python train.py --encoder_arch="convnext" --model="audio captioner" --dataset="single notes of musical instruments (NSynth)" --train_examples=184686 --noise_aug=0.002 --time_shift_ms=50 --n_mels=64 --hop_length=160 --input="log_mel" --spec_augment=true --win_length=512 --tokenizer="char" --vocab_size=37 --encoder_isotropic=false --encoder_norm="layernorm" --encoder_activation="gelu" --encoder_mlp_ratio=4 --encoder_inner_norm=false --encoder_patch_size=[4, 4] --encoder_conv_stem=true --encoder_depths=[3, 6, 6] --encoder_widths=[80, 160, 320] --encoder_kernel_size=3 --fusion="cross_attention" --label_smoothing=0.05 --decoder_width=320 --decoder_layers=10 --decoder_norm="layernorm" --decoder_norm_position="sandwich" --decoder_activation="gelu" --decoder_mlp_ratio=2 --decoder_head_dim=16 --decoder_fused_qkv=true --decoder_bias="none" --decoder_qk_norm=false --decoder_layer_scale_init=0.1 --decoder_parallel_block=false --decoder_inner_norm=false --decoder_drop_path=0.05 --decoder_positions="learned" --decoder_cross_attention_every=2 --decoder_tie_embeddings=true --init="small_normal" --residual_init="zero_last" --optimizer="adamw" --learning_rate=0.0016 --beta1=0.9 --beta2=0.99 --eps=1e-08 --ema_decay=0.995 --max_steps=2800 --batch_size=64 --epochs=1.0 --lr_schedule="linear" --final_lr_fraction=0.05 --warmup_steps=50 --weight_decay=0.1
Rows from block 4 of the text decoder of a small audio captioner, named by matrix and row number. Rows with one number belong to one neuron. Each number is 500 + 40 x the weight over its row's rms, rounded and kept within 0 to 999. All counts start at 0. Numbers have three digits each.
Before each neuron's rows are labels from the 100 texts, of 14976, where the neuron reaches its highest value: "fires on" is the input token at the peak. Only what is clearly more common there than usual is listed. The data: single notes of musical instruments (NSynth).
# fc1: MLP up (decoder.blocks.4.mlp.fc1.weight, 640x320), inputs 0-319
# fc2: MLP down (decoder.blocks.4.mlp.fc2.weight, 320x640, transposed), outputs 0-319

fires on: "i"; "n"
fc1.243:553512566461508525536454512487475443494452476480504509544449454472483466514481563476429527561506533497539527517509547481462482425494526547546464556510478442583479529397522485479550445474524504549566448569423538527457441505518552514529514578518525570464458515504486551614484523519506467525505468507521487432481586526528465536492515470499516560472504539528491531510535495530600502482505481473465558547517495516443510446517498476488613474565489430488546527527477477526523437515462489498491599471502494542536439526525477428519585480429500438437421522487452493547521531542482506438482555551499457527514466510566505444488482562509521475488454490499543439462513522492498405588513449471463516517485452514486421512470492543456411510522459440506586465533502470487468482525529537444484525493446482455508436469487465551539510433541482469499445541521474483520551510461394503553481539572476503497492478416498521451453487533450468488502503515460522496544575475485541452461539
fc2.243:522535421526477455557462573532540475521504515475518455489525531530502538526496410468553549495515512528558548506508482459423528476547439518467475486487483498536467496530485497486487411454489450422507546590527519497446470418540524494514439485461465577474582484465437519529446624534475594472474564533469452547502527535526521549473479507442479559501523495513498541470379481458500518529498484493452530484511518528465508504498509553515571452502381504465456550576488485537455522491547520544425506533547458464450489513525554496442436522583477469510450490508446479499506497470567503505479458462466484547512500524488534505517536514470555485506467524467516472510465540546447463387511464478550531430535552525463554426431472439477528521542546473437498534485426533528545466464496479520532497510458550520491548508461559486511520532468425517477536549455492473495531558482553455485501453484462506599462444511545475475496545519444490494505524528476370466520523435504472482514521

fires on: " "
fc1.447:457532525512587516420546567514456460508479419485518529451454438525553453480539542526507554514469476498455499472467455574446516535514535519484483485457498491457519522504493453514534463496547461531552562493460445507439581496529457438561544500463534544488528470432502447480552468481506483436453568534560493480507561553431551443478513424452484517474442502530411569524470482459502625487531549483533515538516536556501512509445528557554526480489532529582501445492513581496528447499489451510519491533500496478503520498437505547517504512582477469538560497472526509454465554555557510420454476551502493547511529498452582464537479485527490495549587476478495495513490496559543390532535470486503506537472502503497482484429473487496540514481578508516457547510452435423455533481495431493558505539527531520487520507463515564505521511535510456418486583498515485495457461402458508464570481532477559489469505559553486527503506450507614495456519516500418524448503526493462546486549
fc2.447:498534536517512452502500471511465457437498516549494420497455490423487487447490583520507537546516535557540511483534616530521405471489553497486488503443554522511509529584556454481491512498502538567534532481429484557528427445506456447473579439493582485476509569487503557500533531519527481371452537548498463556515419498477547465533484546499518525479542493514551592505502488533508499494493441480493503553506539526523436601431516541477534517505558470500563451492466516497432511553590439547482472549459494485535493543444550508510585506548501577442502477452510508508480516557518509534490453523475497436518487477492464482515494443463496456517497481524491588528528474472448483493492535476622443490485547548441451556477399471477515553577496517428495499531490488504515576520482471527467466513489400511475470487471501512517501451510503458549517501492498482507434492538489494441464498529492493534530617540489468450493527514502532471451567564496520452558501485452533456486538

fires on: "2"; "b"
fc1.344:494541517474569459485561522540493471524509460474482564514580441524601450469492512486391512505541524534506474525559523524490569512492476535476437494498514466498492455551515404515502494522501429559440560571517552506447473490507454456538608595479555505505471502568458542502518455501567501468512463599503586535474509496503491511542474480559445538484458520457447511530431506491541561417581486435563436487480538490460486553508465486487438548496457496491468536516510468621497492486547502545549479530483492462572545443513510515499474551513504515480568519543500501500491504523578558531483505523550490502484456445525482507446483465476507436425489503511494526496513498501545510538504519475458492500415554507549459506443490517512444540511470593427503510479541519487494472539548473506566480532508460488465483516479475544436453451566446494483524546477523531501497533524498592571464469482535613470516526512499440541533525535498557440476519504410533560527541474550493530429468
fc2.344:538579542477572481445524528529458522518495493469488530432548463511515559470471512477478492435478523546466474456476468523470449494460476483498442470495496417604451482425586447508474481566550481529486542435538551504522502489497450502415590569445483496457474519544420520506468481431550458420493520532447494530457508544462488521527476455537417528444396502476561473585519496545509488416589484521515459549483463538435568466524458523487487459539478441484547479405547515566472447518502500532531428477550494514546543508563457506531512469461498494457513508583518511521505483503536515534481470436553447487491453506533517528495494490443473482420523489509519562535465569461465566503497567410441494492488527491502482526544595508469486435553452552493548522517470474481493518469469455521547570544488446474483454525536488551554485455491520523510440470555442556512538526526556513502487480510526525451462482459438504539517515477489531484530540505429529568555511518541521453487525

fires on: "o"; "i"
fc1.473:550547526514489489493495488492474504457488444529574535496541533443469540515502528491488556491541585514509502507459521474550496465493501500487499494488421531517558620484473437498513477461484496482468522533600506501460522475486513517509547396473456518539507485452461515479532470488450450451510493498479483474440521479579457570507472437503576580543540551492432514499510445505504485482527468514429614472444487462583510488469470501545438472407529534399505479498457533507578518488495434485465561506445505510503520489491474506509542534521514443482518419565506567523490553491555490547459491494459484531489580518538470473538537456554482545505353488505494439424511441514548561511458507553470420510501464487519498531557451437453598454481551528505549482483504497549461491460529538485524492543498474388421535483514463467460455506510496543398574500547506454539559503468523515491501478553472517481462457540511524473528547575499491514418470468503539530511525473522538490523480
fc2.473:529520547537541508481427518561528562548530552540523518530485520514482583482568480502455535520489527576481571418457532566476394486506517422550459488523534456567520496506541504517505593527571481463430543561479516508465453515486554512532462492458463496497477487507479475514534515540489471461528499493478452548479414552573435533545537479481530476509485476528517460495487491505505501524459507545511488500508455393475502456536554504476505500572522453509515438464504577398534556455569525450555514516492485518561474497492507461514524537556489601481548489537545492516501507481437524540507504532506463476517562491463516453520527462482511515499498479373477506506506436465556500548532548518596500535379449507511511456577440480449466487493448532486446480558490523592538555501479469509509530479430504514479526507525411555601481433552489488467543433511513504427466467552502521525451541458478524541486560512536449540530531488563503505503441517435549491482482568518490487522511

fires on: " "
fc1.148:542522509464505547535520467523480482453502526565492544472428469479428426458484537541528564407528563543508529451453405498588470471495464450453491447510592461472484495514526490482450473508401510511569489547570471473523461540461492486511450507503516461539517513512480500465454537545499429482575550499486515484468569515523450547515436484466481455539462521537387511504475536506554492480490490498462516470565521451509485523461490487484442519522514531524536490503447507529494423527535456516518496541522510494463467452459549467478497481487471543562534454498464537439485537525525573447437529446456558477438486530512561443572562546470480469481505447519486479467496431535523462554491461531439508438498487480540479399438414522508533565514510550502518483490435577547462541455480516458433500521475482466567463499539422500599478505525485480501486558497496464547506533549433450509422558602491481533509499517445484456494549545515476455480467540544508481484586485548430553504508
fc2.148:494472514456548479505503444425480561490472535499545499534496481492540477494552493488512472492497486516504429461473595526443509481505520513489515453402414490484550471484439513499482549500474547485502516497404513483471556490513479523536526464606520488456569515427538470494533534509504480553449477494487536496556447480453533520570502563475486477509474531506452392452510446447491527534499544521538488479542513523488503495506488537475490597512483491507515534487485437489513497518522482517460463453523620460574429426479509500520552449469579507427558557491499474538462465487452447605506445476519524513495534500522465549448520503463486485565582551530593465510546507432516492617559467540525461443457572468448583482557442495545494448547413516488535482457476536410475613522448523498478487482422531544517559499536515475495529495450514491480553537534467460534453500548559458505489492525480481590573496516518492479503476571554571463503492508484501481499509526519490523469490

fires on: "a"
fc1.309:564473489463525515515458463470522488477480524505507528474559439532516431534483516519503569532514550503439507483498514497477536574507606506491487485510547433500447444502519460508469478504510524501549440511553473458465502506408507521468476489508519514535530510472543479512465522464463432539467519493399492506441506529506516515483562503428414546499486545594494460565480520472472437469466543500460439533582486471468455476459483487536493552483481520527530520526496509533492463479558463530544431400474499551446432464430576510496528511502453411447487556528476554522512531477523522426478452465428531478558469472492492479490587527491477507537466416541554478517556537508554472490476464442406447476440481539565509512596507515506480581530411471480590477512438581418558431548493517578513520574460535522557461517517465496467503474511530483465523467522530481486497575505560507551469520593453529509480501520492450573532503522531444510468501516529486527450546542523457547516521
fc2.309:440519479479539470536440516513512403471506512503462523505500510488444514503519500520464508498481512493547495564527506485419525468535529502492452525522494509503519487562533455531478512516519460511513506479493517510497453466472548513469512507544504543504485454412586529466523486543477523457468466520516469533417514483504508551556608522407472543499467497467533500504485532384584492467460505554498506473489551478482443511520464562454560468537482473528530440486544485476495514513456526475488486425528505478511464482457528495532567486497447423542548525579534503506539459539464466489492427483450494529440453524470589568474535465527452445504497463479504478523493576464544502508481431483492465436507571504549502565505483520504476433522549585439502564446522504443531532544534605469431488477437506569466537538547459503523534571430481473511469464461425453555459505487471534470533506527450493493479518558434477563448508544445452536503619525418630473458496541427500576472525

fires on: "l"
fc1.476:570457501502441525482497541513475476476478478509518524440548504523522520494535491554511515458563469481549429465471498442508490556495517539434508505456456478524488552449486502517480481449521454435534455534558488510509499541450558608523567482457530538503500536496442516523553517434503528445543581502475587489555501476454492456494542521521513527560504479534550553449483446461473521428552522563572539551467477527545503519475512506477428476441512523526503507557448492510543487416516494554463457529570494483531456507462527447497465523556545522500509525400436495333493493538619511549475517467452530458473496487547481454522497457557555494509510484482469510523455431584507514527491523513455519443509527533514476464565468541477484491473482478425456432467456479555500427482483515480514521504513491480468488422477533520408473453503502471522526457510460504494518532520532445518450464575502556431453382472480453547567538437495527571497480523469555515495456481511592477506539
fc2.476:530530507484486560457525446521466527502540487510506551513507545535462523519493524504525472471547427484565480483597528503482479419546499558521498487494455537554540461455513590504468527462522553506464461542529614444441537490467463541482467475595550481578477408506552492476527488504495437584461540506508480464511466478492522590494591531508503432524493531535479476557512468474444421522491464538441473459530550542474543446473451512535501503507558536533465465483410509464495531472574524468511494537505533485409520541500516429520482549459541533451580508451511483513553505473410462492432487530422525469560488485527491482482488554493547497573432537523499528486479487450559513490495431486530508517472445490501495510551441437570466528550462529533425566511477508434549431515453522453499438496437556513521461505517554531459548481455534547477489603538489424467490509523500446494441520537499429499529436522526431430472514477512516446522522528545459515531534510542525527494481

fires on: "o"; "i"
fc1.86:526509464427498471504507508497463593438482456466502580485533460474507483516518544460520474514477442484513465460491507565482523515536546530488479539454484472530578466461440521526448572463520455477467544516413506459440550570519522458472450452489460498522490476441506490519515541521506524485429475534475518425504474553547421459523452426508456511466585535499494512467508491547517483470525489551440556493484503541569515470496539495582526548482525447477463488538414556528516565499496448491510570488475535529471524513519554467500476552537509504561541536537460525422528511453503549452496488483476497562463532487485467527577454412548497536446483472510451626494439544484418546581462583548496418501547527457530471506476484529539520512550511466510507455490545532519488532547547537500589498507429517459454448519581541540489491464514507463471478471507515499470518501526509558516493545532468454524596523444567549483553561587486551480546509503539432447497493542481405490532432
fc2.86:478482558499497515510474504505511481490588425508505589487539484515440571491574538455515493452509527581497562501503510504457447519429571511490511566512487505481493455482467521548525489526549486503556565530432505507488512534538476477485475484410438503497505459400532493510466430425565509477496477489413474542483453543513432507424516410536472489530534556552513500494536573554569519496449487487488464480477389358515495474481455544553437544544514474548508413468457535496502514530468494460431510546515505489382558502461455522557486536515572458485582464510496539533481508511544530441543475497470439512572549540541554494572508509563473609437511456493474495561491470509489500475529481474504470537505477502509555542535483489465526556487563532464517488526589471542519544521506451510533516492474488513498454542502465525527494457511466455515539502443500507513571471501499539563524465458500551437507480554553464545520554474512539508523553537446465487516441505440473519483443

fires on: "o"
fc1.119:603532453463518515418463530485464491506476448499527529517564494483557445502582483530522544495468464541526569448454455539493553524527562577452517540476521501468539511488474460497493555545522479528542526513516511524396473515530457469538547425481518527444522367471461483526533562492466588532587471435481522452504499578490440482481459418484509532530525550481487557539542574586509465501552505514449475448469530478505507457497516495546442609462517506540491517485485498531542576504487503495535548475516480452470546552475506545492485527514543499495486450478500537514481537526541495484506468492531470464549522517466530503550509512546480513418492499493419497542448368525464505457524499548488451471527548427541574494511527505511490550478458493511595535464518438600523538508531511513465586559493547490519461504516411493464464403521493504476475471513535510513548479540501540522574547528512521466453514510551479466527517492571568549424485484473496419506476453447480508539491
fc2.119:529517519477508453584548444424531579481544496535471427517487514566470550560595597453526475491547482573549524493548488486491464514472516472499531492553530552554474474534503524511441506512431552458476516464485466502525429571509500564466480527551545507493509492470548498539477517475495485503535492470482515487440498489520445455530511462453530516517515479481512505472504530501556462512577451540493490542390437411491562534464538509521410534465516550548501437449449482392471446483544532510492470481457470514563495492503528491539504467445476482420540521481507533549554584526492525517472510494476450504520578550514500441527520470438521486426470468594486506486483454487537471494471540579542432519464495441530526487473463488504475526543458505511464512541574474514499583484465531533480624527483429490515411563502512503512497503528488416528522529493467463487486480505570554485459509434447510456444486544439472442480477529512558487542491520442534371524504518548511513440497

fires on: "a"
fc1.231:518515495458500507435504532534508494453516428559436496496502529530439488516450543494467488496479554531524464450475525522579449501534550521483547506512516530464452439484488463527432551479445535452530495524474530494495474454562584504472544519509526523531500454525588534500476493499500434488493456498492490567457618494538452540515557515482488487508536509492561523526609530515456428462454509487522463528546524552511459489514553518542446541545557439459574531529494444540514440547495519538500543561523480489479479467474480502500469441533485508496503484532476542583536497451473571499458423528452512518501494507487482563466524408414435492496508429578500469509536467528538505573521442460448460465542481478496495539535448503496539544497483499497552499503435572380474422480509484487472470532490518506473500550512452596422502569465515433428505511427537445557408439566553558533504508571437540577493548505487446494511473581516494488420537483484459496466490519492475487526536
fc2.231:536565476510548501492482442571498476501460487483448550499446526540472459484509513498543542538489500480443538492470508429479499499522498509520481441526496466499434427496487494571491460595582544577432451440598489589568470515376508493503519566488530438498593508525472477517474493548469475582508556498511461520482518528483540508575473505453535520532531479496482529520477386545562561498516498598510476468512513530537471512519513547561555512465528526442495484599517477470536522495473474564451502430473429470531477462462515520465442442551497543452476541522563519486542491466504538523468533481477461403536485497441456479502441524472442477561518481472455497492555494526480532478502474473469593507535488525561423521554509504533465543508519507432480457459612535464483508525465527475480505516486569518408489444465480443500486522497541463398507429511491522520503521456473484473482451544505475483473473387491512544540457500442502555461518495511550530468522490512481452460512

fires on: "o"
fc1.490:536489537399580520530564522523435468415432496487512504484498453494438506487500408574434475475513491497507490504422451523519540598561441546435530427455533435489508539493473478498521520475570421491534554509576542488449527483455464587541534507517460536509461491517415496517557498519494477463576512459467429475456534490506596531500456406492514504494547488448458502506526467491450503517508487420523477514502502501559519485447542495485424566479444486579573488424491524500541521548502514499500495513528479484451556494460508503480476533566574489504508496575478546499499548486523487464464464503520480497476477463486492491517563460535492526490538447478496529594484508556466485521534463457434468430488581551502505536470531482448473502484490489434510514442468537475543493456462475510470440576482492483504528566537464473539526487513542496448490414569544468537534556428463518546497492501508462436516571470589479506538525519556415562515576494482506491480487550503522577492467
fc2.490:452497522498543547478582492468529478471552423433518485553508493482509530455483522485520526534575505509524525474459565436526546475475575452542510535559510469508515494556500555415426529524488438531457565521451457513491509508463475416485483490530526475434536467465534461511439492474438487622539463463477416455528546542483484550510564477553412482473459495557457467566564500531477498527464544488485488545496485554518481524419463542467503572528475528543487527392529484504495518502455535409551510470529515383470520430523536471455471588498456494502524525489508483492493466532531456531568536514462470505449487455523534452517493495481435457534522448531515528482448481476510556566610452471488483501501489461502467504489559446593554447506506557501480442420489471394507421451522553465564548552536503432521510488520523557580507542489449452501500543483510485541494475490461518497488521513477502515484500521435437564463467500536477547464550516497514537487494476484451515529530

fires on: " "
fc1.329:504472460521564546479534519468427498570505479566516603484519465506608465498557493496481575503479477503426468520491499489506550581443501553509495491514450474478513542469435546397445465421526458486566488533538560498542529466441576536469515507518603529510482461491506479527483512490505556500485503483460611409512486484470554513442481505504435552479501525475458474485455538499520546496594529392569548531490483520548504535483547449518395525401524502521500472485484496523524495468575486542518491501483523481603442531458524542522435515487501483485522545496528533522501557588578513450459462457499485524494489513547510507489534541559493502527564503454510509469509498541484510443521537515459546565562528476499543476500492513472490509487436474461505542476494509487523490455514463410552508506532489411540487480474540411451489559444427461580523563497509480530555511525481504455555509431490504505473440535467506487495575492569521511586506541541446499470534509488489531469548
fc2.329:509501458540451504475514395432528547503601474569478451488506439550452500592526613488504460489501464521433529417527557460538495557536473543408490520486496532482466534458514536490597532500482596549479442537468520384528533512479506562429517475501491463513444487423519477483558496495519501520507499459566505470495503482458443492473450581556483415483517549482524548542579524514586515512471514492554510533555507444525495489499494469458492561572515520482548443404478504521486499565509512425502429459489501428551499511470452477505461552465456601519482459489497453476567505459474504548520514439472447472519496496523449508515509521455528618501496452594510558480550477443527495489491497550506484509539494525480487533500550501484443482502528525511525527491513471500510540482460460536371523512508511471564538574485554537527399578440501501521478523532546514475453516541480493503525513514528503474487473514485506480534553477469536468489486496509476468538460519438514461481494

fires on: "o"
fc1.134:493506468397486456568433462444500535469525532531540586589520483484457547552481499468461446504448589479519490524479506478516592529478502429522508553481495448465537507530482487547545500517575473485477508458506472458439505502479561471506524416421507458523501465411519532495494430537429559530503472483487459481421479514572433508497561531531533522546523498500499487522484563504559471518492562513428563513475440445535532519467519496489480457479539452536571455503485480532567526494462502474477608540473446512430569555528504540504478491477514510513494530552455468436582484519468529430448516495528528541474524539506524539564493470554524567448405524508477469541466479460501487508496475608566459512486501539520544530573494434486584493443567452545536415480501537508561554525501527531501475487495517435487492484486421484567520435587470515429488567504524517504515494430514528519511458540480456541573543488531495481533502508501542478480508542449460459540492470498513480542536
fc2.134:511497528462491523459475547579488502549424482528527557557450518504525555470554455465471467549521534488461512468486483442443492561487552510430510567467528475488535524509512528522528479520556440510481514510478501447443467560472527479459503498374409535485499449462478463508585540444540490520510487487470477525506394506541482534521504439486516495450502449523517536486430566491480490519453478544511497515418446380540560465497521522538433456442473513502499443552450500540571536436556543468481527542485514509430596499481498434491489530617503472527561515523509493424551447533493470536499436505526473524547573505447533443523499502511502594494487467507470493538459421536529527558497482500532507489575449509506517531532442458447550434469447460542528529459523421522546483538489438533554574503502499516419449511468439495481466465586435476452474458512522518470497508465535559472535510495465551469509513543533530527533516510510543473523539473472562544480460553480504490556444

fires on: " "
fc1.87:477441556515552547519591476542491494520512442546518519441522515540472495488529496508442471469536495502481544505433488478489460589441595550503435482541534501552442562541480557553549518538516553531608453547482477477426585478431537530444519542521512475519386510489556543519483465540503410406485487498556473494496535476558475504460497460500492504503554499482483530549549480509457550407495489455520544500454513502560432510469447492485520514522485499496440508509490568473577451483547508493471492462552482435517440416435432467506478546534447551527493415498415525452542540480561534494469449485440477530479466481524476456533524493515559505476506455568503462520531491574556407529548477517461501458499361524515482597499487507445496513497579452477482451511495562523517490452520520510497428537482509553525544538514469538504568530532502453503517475478485481516502496503490486466496472516456488436513517500514506522455537475540514530533526424555489530521477523461562430514531
fc2.87:456472543477519485499513482482538406505521518499579502534465492531487547495489571533413556491479494499438574569514532484443490562499480476498492445446483474478567558518513567450495513399469486484528555533483567522432544495478530502481467562564443495524458461500481478467523397488474519542514485466486492472497540502456545491538503497468523478429423483463404514538522493498386536480520476477448576488486517478488449495549467407396425524494518551530497526495503509504549528537510528471532484490530436463463506483500552431502458547509466494482488447522410507521596497494499478487466437489488571562499515506584495481549449553469538484484416518459478475480497452580485513531567519453529473486506433466508508519518464516459430470554514498497461499547481598524512545485515528473465413567471498495507498438501556502481581563472531512612535470495495495553493500440414483497552500558501425472512469503523479528462497523574453518546560569499445495486519492572502492509490

fires on: "2"; "0"
fc1.600:503492498495552433515505483523433483431474522549532511467500438511597472474525566502443546496505597517552456435483564504443501575494560487415482446536438455520511561507487451505507477532494476511516485504569532521493495540483471477533479485524503508452466465493493539534531582518544499455481539546535569530493540469456491562518519450460471566536559466425458504491430499490477535378537479493529418509467526450514499480495514439567538509457521525547520567495489488584471465517562474527488424490480525479536509434531491485541500503519427419567524462568445515505491462536545430453529565477464462480541509455490503461447497432529509501487429470496481510546473421524516479503541518552387476498482483481502483487432553391512495517478467569447570530518449527495525490529463491462449529566516488563520476576554453458532576400593525514520488438519475570527523490505473528509481512551540440478514502414508487497493497552499527516533509528472490459502565499463457518491498
fc2.600:473484432489510460458495504473459518501545499472531474515493461557557484583423566529530545493462476521483473461525457478469511503433536484500542524507436525548450488503549501517453562558458481420474462510474506535466510546519510492497524547532489528458483485498523481497583446425550528495519489519516477578498495453507455497438488499556518518489526539425537532477501475502507474468505529401515558525533436466511492524551536503477503500464499454511526422444509422611491470526531557465483435473469580562513524487584431440531545495448505538515524455467496530533506443482439506529412498514571429462439491439456503420462501491492489551457457547516476510458488465552494426559498536419477498490422508441493507567505517554470477514504550515496566529515496430507496412475453461439531474505459567441505467522633496513470520480514494451471508509400439487436519483452526562465547534510472420443511476484512430450518525522422574528534512515522526498569495487489507465517572

fires on: "i"
fc1.462:537539519476526497503481537501491519482516463550503545457554507437526457525508466496508512505525511576570542475421473457481546624471594504522474529495503428530477557494474510520469491517525437520507503557549532497418513583479483517530528486366497484499502495443465530515560515479447539516496503511458488513489466572477418496523555492472554527551483495514475542516493462464506495425533545560539516465470498460527541418451512480611451560436510474534513484560435499482576517477571451560477524535528442558484528548537517480504484504543513514537562528582408517497543527546530493510501477442457480523496470539505514471571473467548417545425452438529449509599438457402524464486512566529532472487525471548521540537508515467432535541458479524513538456514510511472531512506489521490581530481438513494468416541543501509487523509500495478440546468506480508514494501448518546500512525458482552417497492611497518504548451536501543484507478540421529459588508444463455455510492
fc2.462:591474501455524488430444450512521495490538452469493551517508505534540508491592484487460478439484455543530537411539494529469457520482507528514534574470539481511488549517461510510508470492529523573469537488375492509451514491467510508465474420420467561547462438497538522505545555474478540500437428493443470534467446555539477505554527469529495524454586433560514476472585581510525489481542495480464519487491513451520534455472514537536467538521517462563508451471477482489541534461571506486463591538489458467464458543495512529554511558517520441471499496605513507535506484548440464507501493501507480520548557540545543554467485392508470521438412515584539485550548481531539483526485495554534461523482412470494473486585446472456522551464486465538507480523568465582535542554511504546545509555480436488411430572469494505502444484534492412477483512501540467539455465500552497571533486440517478478487491518531525516527550470541545474486561456460459483536493543533446548511502

fires on: " "
fc1.402:538508463519493513503473520561448522517499442572469464532560501514495540531491479528505481532547576524570476442470422468615458494448414537414505499509539480492509527527490496503541529468455505443567479537604509555429469537512500487526580518501530379468444483594534509483487487491499441515502430531519532573405547488512486545500452462606482551495550502380535526475532473482533462447498432542526485479550477467471593516476506531523440453484505535512505555434541452471527495508491574536522470558526516572518522534489446481509481503489488533488481490558502517516492537465511491509472485502552484473442497501510543514441505409454478512542525534481461551498517508414451474507509523468537548493528513482470478524499486574500491517525483556500550502490521473532508464368487457490568478477511488470489496429524499516485473485556425445431439519436381532478484544476452552546446485531490572539499564483509449483552494474481497496459510463479546532516534442480556512523507
fc2.402:466443499469443442510536490527499516514524511458500507557548522551472561576477452564550515493518491500491467485504498453558476414491497509445459529526554425616561541529545451548512495531511448436482480412485513490511413578479512481536521517531512544536625536504466451496511499488455454492524492528534485510462505469521521544520477443505553580486466497455508582541492445533541530472560476561539541493494434496420542529430520543496526472485510483454478534521508463593388484486512571498547519454479493556490549511546466502554549487457490495394442587512556479509551515470462537524501514446501477439500492576489493463464524470483525502483515483510486484547442545440511506490490554552494515498538475475528478516474447459555477522584490507523494426537653534508466499513511570545551505438506502434441529505551532522516477520499439475381488473484512466497462451476506504543450495528499461480475576477474471496490471482455574487532525463497561559480452465530470508491497

fires on: "l"; "e"
fc1.351:566569520450504477439614569541465503515419464485529554445540471483495479471473377493464533524496532458518476476502517458590553470553477567460549469498436488448482471553498497460466513464538538536500514502591555525534512480555496452491519547460519473524464553507407520572542468460535537483515549491493519482628546488524494507461506509474516508514540480495483467564470487483446530449497593530530417524525472463481560508509502504495453487474464497434516521575461489545527530495476437527513522524551547533547538433553578499460488468560529477462475550489476560490444502455493487535470513480526512488519462459506465514463550454598497519488472506535508534572479513514521530538575512575456469478461531561566429562503559539496418517493536586486468512385483492467504429530493480466472489508541569502506510529524524477474496408454484500508457431532557519472529495446499485478484462550495531493481459489537515465527517437542516528449503543528565485587449481526546504558532
fc2.351:441461502508498497512595489545515472487411529540463519472445507572545463539487461542506499468417461464526412497484583471454485570485546454447539420449449506474514540459496548443517531442464479505504550539513532544498599492487510627483517468500470559531429501522396465481496526440487465475524545533522573488519441480522548562464492499501536516505501528504558472550563526487446493449524497469433440434507492511453525517515464463456432534529437495589479518472434412479530535485495540464490501542533552495467510412565563513506510508408539535476485495475470516503451494496490401452439519497469566492500464555544485486462521489490522541511500529543540496506474500484453521420568521492496540522499510458550443559561490451515522507487483533497444527458477469502520444511458446464473532502536529489517509507534464497472525455426520510541480494552516537554576506544556455502574483514516489501529437481569479547495471399488548446532485569446452503514504480521516519576431

fires on: "l"
fc1.91:546484521481508376546486551488501465537450552483570546511543512496469527469508474502453438494477511411565496496391504523467470524514510507443500482486520448481564535465495467510589484545522461494456541498532470532441492560475414461532478429514522476448478572479534517411480420471538480451450484485504499561536551529604525480438475506453578524521491493525422549468522524522485461471513477477446461500504512512443520560493491489506554415511514500511565536543464536498573456461498482446483550448447505548497507508564521581465490540513606520514461508503490489393431447504557546508532449459511474516492534488508464562557520523542477514530518508477474530492408505559500533481519532485493479488467492522522518458462499466484552474484587511492501516534505515479462503526488449560542506548421518510529538476494456442511471510515487506389571462459626537475502546411545541484427531549464526479501548491504466472481487550520462548400513478490525490525456527465504468501561
fc2.91:568525514476427532494444501489464509454387485438557549516468485481489459497507458510570489548548558502511486508486566522490496484520477500523475508532473527446463463512503528520526525526499546492404553483518491477463453495567455429490525489528491508494445453480524520568532488488456499429495432526513453484502424479479459487561512499501524528512565486470501470543509491457576554574406407508522560473451515456553467552476524470417451480529474491445514466546471552515589439522467547470537491519443530428534538503468458439531522458559492485527503456469561421512562423523399482506532452484545456493523547436470481565565495468515500507512479511496544547475546532487542526498534514527617501452535519540515503525558417513511530448476560564553446540527461531532508487524465468416504460529466426466539465460510417557469487502476472483433473496531519504407427485465472479474528498490449554490531545463501541493527437507472575500467515515480532459472504462451519408554518

fires on: "o"
fc1.584:511541426512492506462466558552479554497532477549491536549511477474562464480508506470493565441443425515528455443457505494479525540451491530512500524505509490541500539526420466475447513558489478489502505501567586485477443486447481511489569371470556483437487520423450475494598512476446556493531498515471485499497460461535513484469468480490557492527499526447520516491491492461545420469522560531491565497474420455521533506446514552522444576450466512509548499557437470481628532532437513422484498526484460549422443553472564585466433508482503480503511486576504549519506475522454495501490511522551483410505540526546532477499534513566537546498472547480501452524454474475476511480505527502474510500463493476491503483528473453501512507401458522480490501506511475454554542484505405533565569527510502471438419521526445549463456527519441504447499454492551589557471531451444532497448468533469537538471591531497519562575459517452547494498495452513583489435506458526489488549445
fc2.584:465590602511460522483535476491480514514605520522550475498527496479448529492565545464422541517517456535483549454467496494480473479512514469528462580528504466490495513548471514500452463536533534526514545425455492447457566526434491495448442450516451478560585455497543491437411459474424476473509457434521470493513523531496478547533468459445489588391562532503536500497517526511513521500481547562484612448454509482570494429454545589498491467422563512502465495500494526488548535489440476477481485455515464543487468478568532461484543560510459501512411478548475469477549475470441422523576465449488478469496544477437494459503499512416497505519504475534488445516469542494490612530444500527520546498533453454507493471543437436496461554467472459520449528495522576564559514496425554493495521451457481546521473511522490514528529504498446524442524544525462494486455477464512501485501487496555452431600444528440514467547520547562467507560527517478497493511454485485477499473473